{
  "arch": "gmlp",
  "model": "self-supervised image encoder",
  "dataset": "capsule endoscopy frames (Kvasir-Capsule)",
  "train_examples": 42238,
  "image_size": 32,
  "crop_scale_min": 0.4,
  "horizontal_flip": true,
  "translate": 0.06,
  "color_jitter": 0.4,
  "method": "byol",
  "norm": "rmsnorm",
  "mlp_ratio": 4,
  "patch_size": [4, 4],
  "conv_stem": true,
  "layers": 6,
  "width": 160,
  "projector_hidden": 512,
  "projector_out": 256,
  "projector_hidden_layers": 2,
  "target_momentum": 0.996,
  "residual_init": "none",
  "optimizer": "muon",
  "muon_scale": "original",
  "lr": 0.024,
  "momentum": 0.95,
  "nesterov": true,
  "orthogonalizer": "newton_schulz_5",
  "adamw_lr_other_params": 0.0011,
  "grad_clip": 1.0,
  "l1_shrink": 0.01,
  "ema_decay": 0.995,
  "steps": 7500,
  "batch_size": 256,
  "epochs": 45.5,
  "lr_schedule": "step",
  "warmup_steps": 220,
  "weight_decay": 0.006,
  "adamw_weight_decay_other_params": 0
}
Rows from block 3 of a small self-supervised image encoder, named by matrix and row number. Rows with one number belong to one neuron. Each number is 500 + 50 x the weight over its row's rms, rounded and kept within 0 to 999. All counts start at 0. Numbers have three digits each.
After each neuron's rows are labels from the 100 images, of 14848, where the neuron reaches its largest size: "patch colour" is the nearest of a few named colours to the mean colour under the peak. Only what is clearly more common there than usual is listed. The data: capsule endoscopy frames (Kvasir-Capsule). In brackets: how many of the 100, against the usual share in percent.
# u: gMLP up (value half) (model.blocks.3.mixer.u.weight, 320x160), inputs 0-159
# v: gMLP up (gate half) (model.blocks.3.mixer.v.weight, 320x160), inputs 0-159
# out: gMLP down (model.blocks.3.mixer.out.weight, 160x320, transposed), outputs 0-159

u.262:498532558429416474480452403664346445493503496479532484557454502554493454459535483505480532442518465640454469411385502498559560509486495508491510499643513494497553471500447521523498558537480462504494459545490508452505451536496448558502504433524369567507493364501527460544488556450435450496489503497578440551495475521474510522486429497539512477471497495502508499467474499441500480502565541501499510500436392516506518610351530620503448483501489455453537622471529500437506522499469514
v.262:584433518472507430498495459504424486522477526434515445589551547499462389483501429499489503471533539504483525310385487500525531604471495461540440520593513505447497501413495482527503507513476461507496518508535530435489489497483377466387576448548529513510483572498441446499520512531500483443578474488506592508575536403501469527458508503507473413510485556491512580490525503517496477426578458502586500506517506476494587481510562551486528593412573463445398410473457445471523559507440641
out.262:546491505577440500448507498387598445500500464570483494472455491422448500509500471511499499465500563498447554502501628511528432489434606489528499535463557427564507502612508488491511487392505481512514637510511494442500504468494678489500448466504439485516490585506499517500501461494501498545523281499501506526469504508495504502475500595485524504503491473565508432453503512498502500395490469500500470497502492495526503495612410499500708503473541526500395478502498496515547420525504478
patch colour: orange (35 vs 13.5)

u.184:510500491520612408539464502478494579520510529433478344457548500512581490475513449499539526393596458512502565497498487517501487507432500572500449498474490534497488592438532521589454529486437490518533611469463540498486445523497401496483491605538489633464501440619514525464486559505500499450386558502525507546500512508509586423496493475387485544563536560501489499466462493470485494475613417493490521644390489498569481530538498501500493500527522397500486520427408442500583488492476468
v.184:513400499502574500532500453496509558498486495498567468481558461505499566511494537548588561577399495542485493542487491541601677449461534478299504500456491514509508452566504446510443480533556542500412461474507477530516500443482517477563518497606550396320467504589461571653501446517475502508403496500459528540503470505496506565550522576501554467544522494516519513502397501471462512544527414500489498499462534536450404504509468501458499501509494498527475551489533499463508491586476564
out.184:443518491381509529483487505487499501570568497477628472516493499443500534468500496508505497501426617502507483433466512499514487491520533501578509482614500474523466458515507469499504485531526501568467451499381491568500468581499521487630588411566497489496520494503478528537476551526428487475574491494468496519504426496536454545529517430441417500554494503542498496566491532497467425499516468505536482497367454403595501497495506498428419575510284427318462528542520500413505460500483499
patch colour: grey (50 vs 8.4)

u.244:500499401476501424370504439501517463462465494499494447511535493508495510497504499490507484506478515695537415504527421520472513495544549572548430473504560392483496548500548580547432499503497593512496470411505620501597455584499488555495424463539488505503475527495523456639383617511550522500509540449501524479496501521500479519504447520469545551486461545599398431501505558482379538485453427500496501469445498494497414564500530480595500501439439505491547500443461464515605475496435472
v.244:525488512498499534503348448473497580628503501535567504487559467492480341497489536504515515416348570526495480496494646478621484482492516481507527545495506498451499497507485480431512525498501496516473480508491574471492533666500392465568503500491472503491462501505463464656500480462489497475506534453566479505500500571512528479571482561490503468505503488483469444517506594498404537494513593507492508409523401463525447501450471479380520390503460570508548544551451569532471497513543445
out.244:488520509500499548497479489456509584502459492427558500482516374480536517424486499672499377506500502519336488501505511641499499483436500589510507498491499500505545526667500469500539464516529499479583521500499584533506504501526470502497533493484536498421506474524499378466395376537412500483565506481393500509500639465516502496451469488497591514465549470501497495480505529536508473502522514474493535493499385498529529459500495472504503523501629500494489366495478500572502443505536598
patch colour: grey (57 vs 8.4)

u.276:550493443480367469545452476445460500544489496568456504506451580501498497560551501582500390543552430493464455501502544573500500465415504509572448525451492510501558440471503494607501482506600500528500516557497479504538508543500459453563493484486495501564439508431492498538504500441494498564427496466650500534461490482490433591490508503500393492475449502485601457384533321559504496438506476521514587611543500428514468431495450539491467598508505500473532504488513505441495522528326556
v.276:508507563448448513478454514564423504581438544461487518502384473509480555400454548499603458496496479413545504555496476467571552482440489503466553483348456501520498509561477555401525516536486510526512403431501518456493492601493491586512575568505485503596498484547425548502432502406569467449422448505501589500674423453516577505572597574499549528486491501478432441491464474591539473452444494473454504498475523506487566544432499448576500501540523492536491414483494527501482418506489535
out.276:490566492409445500502492500457498323689516471503491499502523429471491400500496495553517655481386498510521502456509478508499504501513405499424530422590492521500470492446488498500489510321424472494500465437510475391493467525514527500494509403518561495436490511565495512502496492500471500392513511478391554487509484459512507494438554504500609442500490415478546436571455484521487489506500455486501506403430512518455459638510487524501446477507572545514503498436509508517559494542474478
patch colour: grey (40 vs 8.4); orange (39 vs 13.5)

u.292:490504443405526521432483533386501490460577499454505496499488513489462533540482509472502498560508428575509515438608501535486516495477529629514513500498489451649495459500523516480488338497505478500530490450489543528520519499544519479547596446500445466504505487489549613530440479474512497493438510643483499557500560478487418506500510454476441506470415488497500455485472591509531526468483479588505500642460463322594500464501520500405572477536521475413489572387541529509517495501451588
v.292:492490627498498486511538530481501474503474500426523499484511497487506511486401503592503508500425554430481459516501631578563485516369452602479507527435513484509495483577470493476631530514526493348500473497549517491439522504480518583501493474499514520437504498483538492495505499508415473566501499512500444589600460488417625473510499522500503483533471516614482495440476604548584543509501499523500436490500470415384535540451359499533465503480527622505534607500423472508523469503472404
out.292:500480500506522501508497555398530616513500486406521482549530501513506576501498519499507480501528593501412512480412403604500488423529452499570532537386491501601500504500499503492595545498501500519486663500408612546527532501640495425501585502527469505495491580484354294500437473501466499465499502536564501503506554469405500500494474538501499499503547501500474500516494532467500583492484501489566508500494557468472501521491497492469429501358517524538504581540518500492499554501501586
patch colour: grey (77 vs 8.4)

u.113:454500496507498426467517459498514492372377492466541518520532507491529498384546523543505488540471494479516560500556500552440618506548488502495512478540500552548544508485546559491479505556519523486424490410500552519466545384531556445500476486493486469408387446459408395533385514430501507483514576480517443569441500500442492434482501546491553549534575511505497598533497511498501470444436492437547430681503539428475502385502482427431583498475461396504495487402557517500453544488535521
v.113:509566512463480515481474437542426512604500493499466505547428467474517431440487497514504475514586510530436505404630516527470430577428514507506474482677457496444496485501474490521454523486375499490549487468547535490485465457546505449452503432496479444556578397500577487509455427498569459489605433550494436477463461457500415499574536480437508467478556423510473493379457522575502519476571519488466519605503486503502482457670469541425430414499433535521546479429470500562513500527522487
out.113:437600502486503499509501526535488419478453563498519500608512426589503465523350506480540502561513459507535662493524526510471468488575528524493526480498621501508474503546480498501438575530432471480501508501491498504501524490495500510482584502507480560508517470512515559530514502500576510526500501574683482448500486471591445503473465401500505486469484458500432505506339514579507516500547497473471522511503493541519542518519492500499501455693590545498515531492501304593494496477505507
patch colour: grey (28 vs 8.4)

u.78:474511430548477499512485456526504500539500501574489521446536502513498481439519444467503508523582547425500487458488481551503594356498507496461562501501485518335500526590463499480507501471504592473485519481508508578487487493506495498458498540352529495481426505525506512449504512539472490480481545537484506492500482499490584503501543402496547572516555427496354627540545470496498489531486315501633515456415449500518525507512507500371513496500500519513465490514583512500426607537489662
v.78:509562505511616503483489527529489586578536557520384528599556394500503578499506521527518495502444511488478535475570507498500512527503603482530451537488531390502539466520530457516494503475499503529536502408471499409573500526502460411496467491494410490430455422438485501503481490516516627510506529561494474494543521534502500494444524439629432500397547498482540556343395461397500503507539499466475447522500602447426437495509494504547512464506413418521544544379381501507499447546505466
out.78:489494468494550499455470494422230517449502505522548486581509539497500506464464503503501700534468497518498486534544584557487506463567492483500522502494487507500537488496526536515489404517525427466564499483496530453568525497544571461492541464495506494559488500448366443504499399557497508499550467499500501500491515517500478500500508539523515499469503497485510428605505503633510486428499611521503601500507591510499506508498504476480506500509501423508410492517660361513499500409487505
patch colour: black (73 vs 6.8)

u.223:502500485410500426509543447475491500470555529500536502499413481295501462454521500397534465430498500524454339528498477579471506511513437504490454374517470506543501511424583503498500403501493436549505425520507464457494500522493489547502495603497534500478427565497503501522451496501513500507489484525494576501413496402545488520489512526483500626477509461578487376453563519553421502491621441507505507494515485463501510449429502500516464373429500421500405498523369500498422506459504496
v.223:467488494451454460474519467428505555487506501473623528502533528448553495519494524448435391444398520500397508503518395506506510511690444417500485451546521474560485486536380506485495505535481484473433575577497468539500431441497504574483437493608508509454495505477538507591491506520509505552449503636496495492495456517494448416382543499509567512409526468623501449516463468511537436478500500442577487589542499418510515501466509530468496375460432493556392484497503489523505534507518561
out.223:525475504496455476523507476508501472520457499556508503517496500647497512499492469636506500645490498500599553542471463508502497525486576544493476595505497546486493493461476576465442502503557497497479525560517495620471498424485436531517523249500345533500501475488501531500494570372500480556494441509500497509546558501404501491504501504474518501463367532545519501512513479491523355500441500490492509536500553501495525506502515558431502500519522503467481660487499572504518506421450550
patch colour: grey (33 vs 8.4)

u.201:488520460520501497489431498560554529454526479507515501516545500427586494590608564454501506561501574516517599495500480573440568557499493451486509502600541436559741562452468514483455497503492486503505439492438500600504528322454516608488487497452560401485523516512500432539392489514555500503565467499534495513499439458610493543507499516429544526544438507500514441453508461530501484551503526513480496424490501490459500506567572537500493499388602522533505493480509550467442501585490532
v.201:548468501499386564526501591529496533513545537576463497420503515480495513524500453461530455508473491473557496489353489569469496523560646509503440497499514606370500484428553506500450503506478489406512500505457487499454504507526550441464404551511485561481516504515505497514505546500503574500447562492516500403523529515483478578326456538497493414551505496530622497510473500502508507594483504621500579494540619468499509500612501529462531507373515490498543417483450448459496479579490405
out.201:500510499502507487507657500432398500497369500464518500563503525531518495500487492560453466496517507501476488501494477432552498504477491509517536521484501632607479501534490504547495383505500488434479482425567497501504499494480477591514727362487520503501502535453342545437502430527502500495499506499561455492450477505431408506500499502567536502521552500565463499592470503500468497366502453513423500520607521498540614499495562638498505556462499458499475520477460509520497506500500480
patch colour: orange (60 vs 13.5)

u.174:486501434448460500502499510513473502445437499480500500526665501575501464568497489501499623504413557389565479630453450502499443497470493500509500488500498555501499487497551575500436501500521562500332503555470504492505488500500501554497492500495537480421456501501565500460410495498519584475595419511500478502497499545500492498679514500486414584422453516500514492507596468505500476551545625505524514498504502329479497474499493500377510618496452498496504501460500538489503461402498570
v.174:500493475547501478409500507500500337505466459514443483500502500423511500500500500500410497500504499496500500493358499503500497509629493439500403501522481501500410495569501501508467512500500503500686470494503496492503507502500497500468500545492532500501503500464489503517501500500500497508502501500498514501399613495546501513500498224500500501500520496501501500622355492500587500500500491426615596501508426640508503500541500500442501573505500506501500501639441528529499483497498500
out.174:406500497500495493500500500500499500516500501499499520435502396500575504499500521408713475473500501557472459502500500248744500504544516559505518485527496499503500502562495482503500498498505441477501577560501495601509502505690502500399493500502516431518500500499501498496578501500500503523501523626500504495506500500505503562408500535565491482488500500493526525499503542493495496409423452392510500499492534504500473509503374500501557500504507500499497472501511544504485494474500501
patch colour: orange (38 vs 13.5)

u.143:545482451512482540548489500516525354509506567487518504475473544531519524575481502513570476489492496529540488495568465564479567528559497500489499506344488425499498494608501421548564501483506510496499442441447496484468509506432511551430603447541484548586480512589457593505456531531521435465551552559500495503385487465531496615507554534607446491497575558492466525387486492530499505449441575380434595499502459430500430500490499461486605545500510451493544509506463536436567646553578511
v.143:558502496500452499425491505476478434521498317546504497448532499499500498439497498466469589472446493522455545410407504509567513514493395465511597632506483605399532545534500556560474505499496438489468573521511522527509494461500492552525478485471532433513502536564495351457556490509501552546571423564500563488518439427506485506500491510507503499499556461507520538369499492472499504501537490563498483527431453470574545467439428509542482462404515570553490527485417498503501304602495548
out.143:491497497543500501513545457550612546500500495627515477428604515442511462497506537505480456503622500468407504511500585357511507503501493426428502500531503581509500501404630526477511497555474424513531502504410509510610487499574488465511496502501470495494441498499500503523548508490546508398322566471505476476506502493518528501400477489517488608476500488560500499601505508457494580506526425497350488490456541453491595490496589505500396513504348511480503487498471552539495517511534487
patch colour: black (99 vs 6.8)

u.237:511532501480535514358491551334583505482554510558496517392500475496515494519520524482588619393496515468522490581500533469554484596414487496488496473507510524527465543505580566499550519436488453539484475500460486571388394564479523471544522551513566359494578495500510500535497508481514451567536494520436488530556534494468497549493485561512560586408465383498551503486544512535501497596500503548509416494501511507500453494473549516454369498448500489542540450502664466483476569479500533
v.237:491502501447470494494399496457504530470514369535562558561514483435493435483479537483521483477545461465494594538564539436472444575596455414621500498472522507466531503502550499580487499608522464475501509529453506504500430466503483506517459499635505499434497406480494466384505519497478501270501500669501613460474494494437497546476517511460500452488456500493368441506473469522499485518527508493413500476494485429499533495487491411491537458493589473501510504525487513475431518533478600
out.237:479490498503496508508470497494390502507577517511485369471470489500498500431498433509475524524571500483583507443606451623382500458500471447566517516485539479437537500424507470529542518521549468499501445371506500499537504481721522519560483487600602652482577474468499505502494495501493531439468521504501530525499425609497522374513452430495567594465520484553492497500502489447500516385493516492402501488500497486427486455632488495441490513494465432460501461482523486496498513494500510
patch colour: black (41 vs 6.8)

u.149:459465516502406458475498526490460505339620489469461516518516507537495370498497365558495491500510513496401609497524488473482638465500493555505501495444504500463508486491406447559604500544476552489481528517470492506495429498500483495461551501500499503508482495550396461531439514430529448520500486646638500502465482454538551504537539553557555460493580528519443457481545521519498480430574545554614429488510518537435488536464507465534427526449463502500427497509577487570554526457368447
v.149:533492478488500474491495478515492422522436474502520470502545532494485490617415514513522491573507497504429538515509476538532489548464497518601494519504588486583530468461610549500517503430424533507544507499502504496510633486416398486499523477517691526588482575500509429503539498503534488479499516484615503563596498451577427528480505474431529539557357506539441545435539494524519543499486494482587516470535519504511504368501499543449495609474586576493411465437538496522524480396526602
out.149:546504418495457520453539529464492495507422534493504459503519481486568501503501524476494494514504486499461501501463567376511436553504485549515424533472592521625502499699513349502503501550499518630510491392487514381491511626467455485501500503487485501557512609539501524514553505537431476497469446440541595483501416508432496522497363486501473619523475544552509507400507478463625439372486475581501526503503500483506493595502499537500554491510544497505517517477501465463502500496470505
patch colour: orange (63 vs 13.5)

u.209:496337368430557488525455531490491511531457357642527459524503507487506597581487456503499501477598513500493565486475499584498429437537490524496433516492429497500558499480503485508513514685532473671559489489480443501514513496499502508558530496489432505501499509426498524474502501544549626489495517487635500506492448571512502461512487594468494535499507502484532528493444511537492622416579509489556500544502572504495508450517502450631502476494495462558487503500514467477518502491425472
v.209:549468552529524520506510505490542547482464450503594471477515620400428488507329440500477512493499611500467574537592415497494527531505489486533514462503508522498483498536568542551565561494449446517514502597482482465473500469437507436523487498498487543554462494472487486499582488495494551485481472473440500491499584508586448624502475416516614483483517484577454456542512519487559635608497494442510585596560600532518501552575513396633608551525544500491439537498507520494501515496498567
out.209:501459501420543501415423491500511500527429458437619473412442483482498495442440513499499500459439510523506500457464479457531475511483479651497487389440500547450447423678529655545539546401445472470415541497500535525502532500464473489497472563521487495497500490465668520497494475450506500544439500497456417468499551522549502545444465507561501630500515491452522507508507541516507477518542501522344484492453435517519568472503507489514536485474537465505499542517433381479498499445535606
patch colour: orange (38 vs 13.5)

u.116:497475500458538487514504480412512570437470446506496493396477585442498496504554485563519474433529465550520695459520498567514468444549498517478535559501552512486555499480523520494562474504495564475499506507483505517510452508450360499404504558512502504604496500499614566459528503457498484506527428511538540526426450472489568581465573551458505498472500586546558420564500467531435453525525505486484501463502480467532441499500610511572441484521424565503292428509510431616422518500496556
v.116:500499489564484500466471599501473566506493520492543445496639586471490532554487548524508483366500505382502484427474502623532505501428492498429502511488422510450446484608544487600518540514513384519525463495504531452447539497528466510478495500641372484452556566553520552530496496524488469534506472552447551581497533606492488499514497520500601494501552438502531499512463500504548544461504527662378508483519391456487445479478494415479516497465484567498386495472519501466431529530440502
out.116:406555526473503503576562534453506499493502500497500510459500436607498414555441495497400440499490458490495527588498544536522495491464520526613505487437541451475504525593500429528443432498529553537507428491495535488536572543519455384509609482510488466512517522501513456635555526509483551457495487442500452416485534521521500502469513508443501463645465501484495519462514353505501489506641492500504377641418505490594498494429487534518489486469482497481635540495543622502534500501500564
patch colour: orange (39 vs 13.5)

u.98:452512504422502467616438544497489517425531487406497611471500483488495545555501507576550454478528390486496527417506517494420503389536536529496600632472634539523443535355494505370413497466535500502498492444501487520500554500549473524499520412489394503472505488495567584523514500537479552412482494500590502502499532504488499571500530450497507470511415570461536499504610414500489487565500492489500518504526489556525514443419517503529511509429498550551362476531404514589549480496498470
v.98:488511437424479501499503503498458516565549501511475494547502445473480511558469404500498597499467440512564501417545483501496563485492487531489511501423525578479448485524395446428505541460589501574498492534516466380510565528482457493589513420549500457503545418578446467379602444507528413577457393501530511443593456503506542496489500528430514506525500522501453496577506366561461585499498424405575405481449500493524530506494511473536520551469502514605402385516525460531562494467417567
out.98:501492364520518435547504496489525482622507508504506539506496560484425476501498497778490505524582571494475501343431555442503500511512444500430443514423502485517481639545579492499557498411583531461479500471480509500500470485476500540487453500503579649505494498503618541483585462513402516521491470500533515494489494450514462498481500487515501489469533519485503501504410375498526511493559448536500494505510538490507495494497493478488545558474613495523535493380489492535500516462488509
patch colour: orange (51 vs 13.5)

u.275:498499477387521473490506394445510461503501502443446493501437454378513430491492498526465435475462544484497530444510616453419435466513501474555478547481493500517638359474493547500527500570432585436509379488423512472559445448521429445506493504492502497539463476504500478524604525488599497510567465506505466496500541444493557501531490482465531506495501517507527499443538493527453502499379511513463353497497523478500400488422534466438506600469503634557496504505504422487534639445414503
v.275:512578533602462471496588445552518505498500502568511533504533496513421475501441541470515547496486491520541508679409554533562519509498523506645498441420548441504506425504555492494566441515498519538460548506521331514512610452401532499598505611443417465503531436457471397517502465511427510524479372514464517510511430493495528537570560465439538435477489592504557571457498504536514515519522455501515495499521500471533525545521503402505403511487500495463564411486510503500460438526572496
out.275:452640542589517487542500518555476503499511495504503486580547403538500521500500434691527501554551499497365431518563432518530482582507472500499490529470529540498550495637566517504511388503500564428471471504499503427638524462451495524483506509447650456519498476503500469501500508442496517445487520501494528485542474500658487521464451500528502344490466552615487494509464458523509502620565499556559500511502489497615503471477532499501500500494535510448526534488500528500425500470519500
patch colour: orange (37 vs 13.5); grey (32 vs 8.4)

u.63:539504383511501477496559500448418509489500531528499482501497598530484424505492494497447492560467586514500617551503478533677520429472508510506508424488492501499476486487486464517454485501498500434509492503585502572519515445373506609554500520450399452587504459536387443570506473474493441582385500455711506501513476479453537512567504496570494520539514511490489427444492487563452489363503483513515456534547504501474508544525464438499486487457495504489406499469478501501494434376452523
v.63:514507459588490353558500510568498577442500491529502376405499595566496485449591347496502505549434495506508503437513469315606540497527490442486497488461415518494499603560550533504545492507492493468495496487520497456510457579410504454509487546545502536360530383503500569508490542497500486499405439509450467500539500515499480508499544503545512507445522565494494363541521452469486493499469471583552458554507533475503462501511482446418451501468443540506547458429480500503534399510457472
out.63:324591587502501449500605425676550544440641460503567499479476453557536508509511426500533499551480484496509464387507517496441501456508500579498580489573489495561497522496525487514514464483544497561405598458497485543432503501500506500428457494511585495478500428502508499411533527566500500398429545500504453464557500478514489533573610501547466502497495467579508527504493563480501501508503518484611540504471526500485566484499517526502552483504504471499490537499484565308454481551502575
patch colour: grey (28 vs 8.4)

u.42:493496364350397473483485481457404529384521549544556510517541570507592518497503444436484517501500500547500620516447464484500545487503509525449403423505466475544477612522486520494486554493495505484500476506570467457515480466503524617460495502526495547496492495492394516475551434480449499519515600530606484430502404474534373500409526456540501500432523497501568496411494487499526637415484613546520497520496433500450503440493517503469472424494511528531500499417500482414502478509392500
v.42:546480508481497621475436501485511497424479503473456557382530570482497444530482476488471492484499482516431482473498482550503520475401501457695619505486502501491511516501510567497500609478439502529587506490517535500508570496497494450564523465552562526504548601456480478584541533509432521498441543501438498489480503508497448576693532576501528495518508487499509546453606533469494497543474519470585501486532495568471501497411559518644549548356524549439425513498456471511520405500532500
out.42:514496485507447507501485524418530505528517462500480451430447540479542515508534539491548498502477558499500581433552487464615602502500487386491549522514502510463669500499508464559546520503470468564473593506500500500493499574616495499487500440520513494564500487491505364435448494432501430565468395483493625502505594492444510424559501602524540502505479409493509495504482525515500504497500510537598516476387528503501512637426458512489516577500493530455552560442502523392448447577447635
patch colour: orange (74 vs 13.5)

u.67:496496500466480414450491455513498514498467530473575388531459470519432495540506530486526511595501434551529483509498472519413585457502578512496496518612526484502538437482575499387515500480560513462505436448540536535474452529500603476515500476401500436525501507487513491390386500499436488473492501557509498560491481538622391482492553449509513528519480479517419491389456518431484567492502495499423500550502372508527498479568500451509504533489483509496439454417713522621519446598501495
v.67:436432496477498470482519456502461504509454540444431491537552430589516533500495423592507345525451441593451438499497386533545500507499430490540578326503548574474500469495473418613571474530598541487514498533443538486382412492511518504537536501366504500543497391577506519495550512475546509500501500574407515473496486493429375510407496516564518540501493541519468525479495504450627450494462501554505502502498483511481516538489538547510513521501453496467509562489507510501488566412417492
out.67:501508470505574501496512482500492524475489502367498400496503449518475664592642454508467481556500533470462475423683510513509487490500421564485498499502500462492396532510526500535549451501583462501499501498456500555555500483505494506551396489507485496533491501628325595499481403563517500505504548495493549510438502503534491453577488500503523500466499585502491434451509579525497489499499543643441470510514532485517563421576529562500500552528509566499499500606545517501567568491500504
patch colour: grey (49 vs 8.4); orange (38 vs 13.5)

u.105:538469480546498500571510522490331564487466453499465497468502598509454560444500544551532496460601410496509493531493445501561505468556475559470578482427502541530466510442503423450567495478520633577479661439475442486577493481486646551579471448507444521456571513596521511521535530518517371615460463505517449516452474521499538440526612464593540482499542490491480565449538492517498478473528545558515500570517533542535561410499478505562477414549512525531464540494499526488468525504504562
v.105:408589445434562499555523462479486514494510611286482461448593500515501507429510509502532431577550490385490563503577497510451497498450468518560456520521428449460500466478459538552543452541501531461453524478465583471459443524501530542524496576584552497470465508528584593447498430478553387553481516533490477486532497501550409514562430494500498571567503541535523500501449489497434476612524434564400517513470491482522553382549516460447511457513442554504523495499496555499499408395499506
out.105:505463507551466540400480536499511615503595521422629511476493347476387527461527441481515500539454535419455474540536657561498504534497514462496500550502491507444551521545555529472491386540507420500436491498459526462496474508496511511457507541539475478432492469501511385544530507519503473503521494497481500483520470500419437500538435450408480489630527526524416504611433515500502511502543495586531500490481457413483477501497530498498370512505418500500614502515589538465493434408614493
patch colour: grey (38 vs 8.4)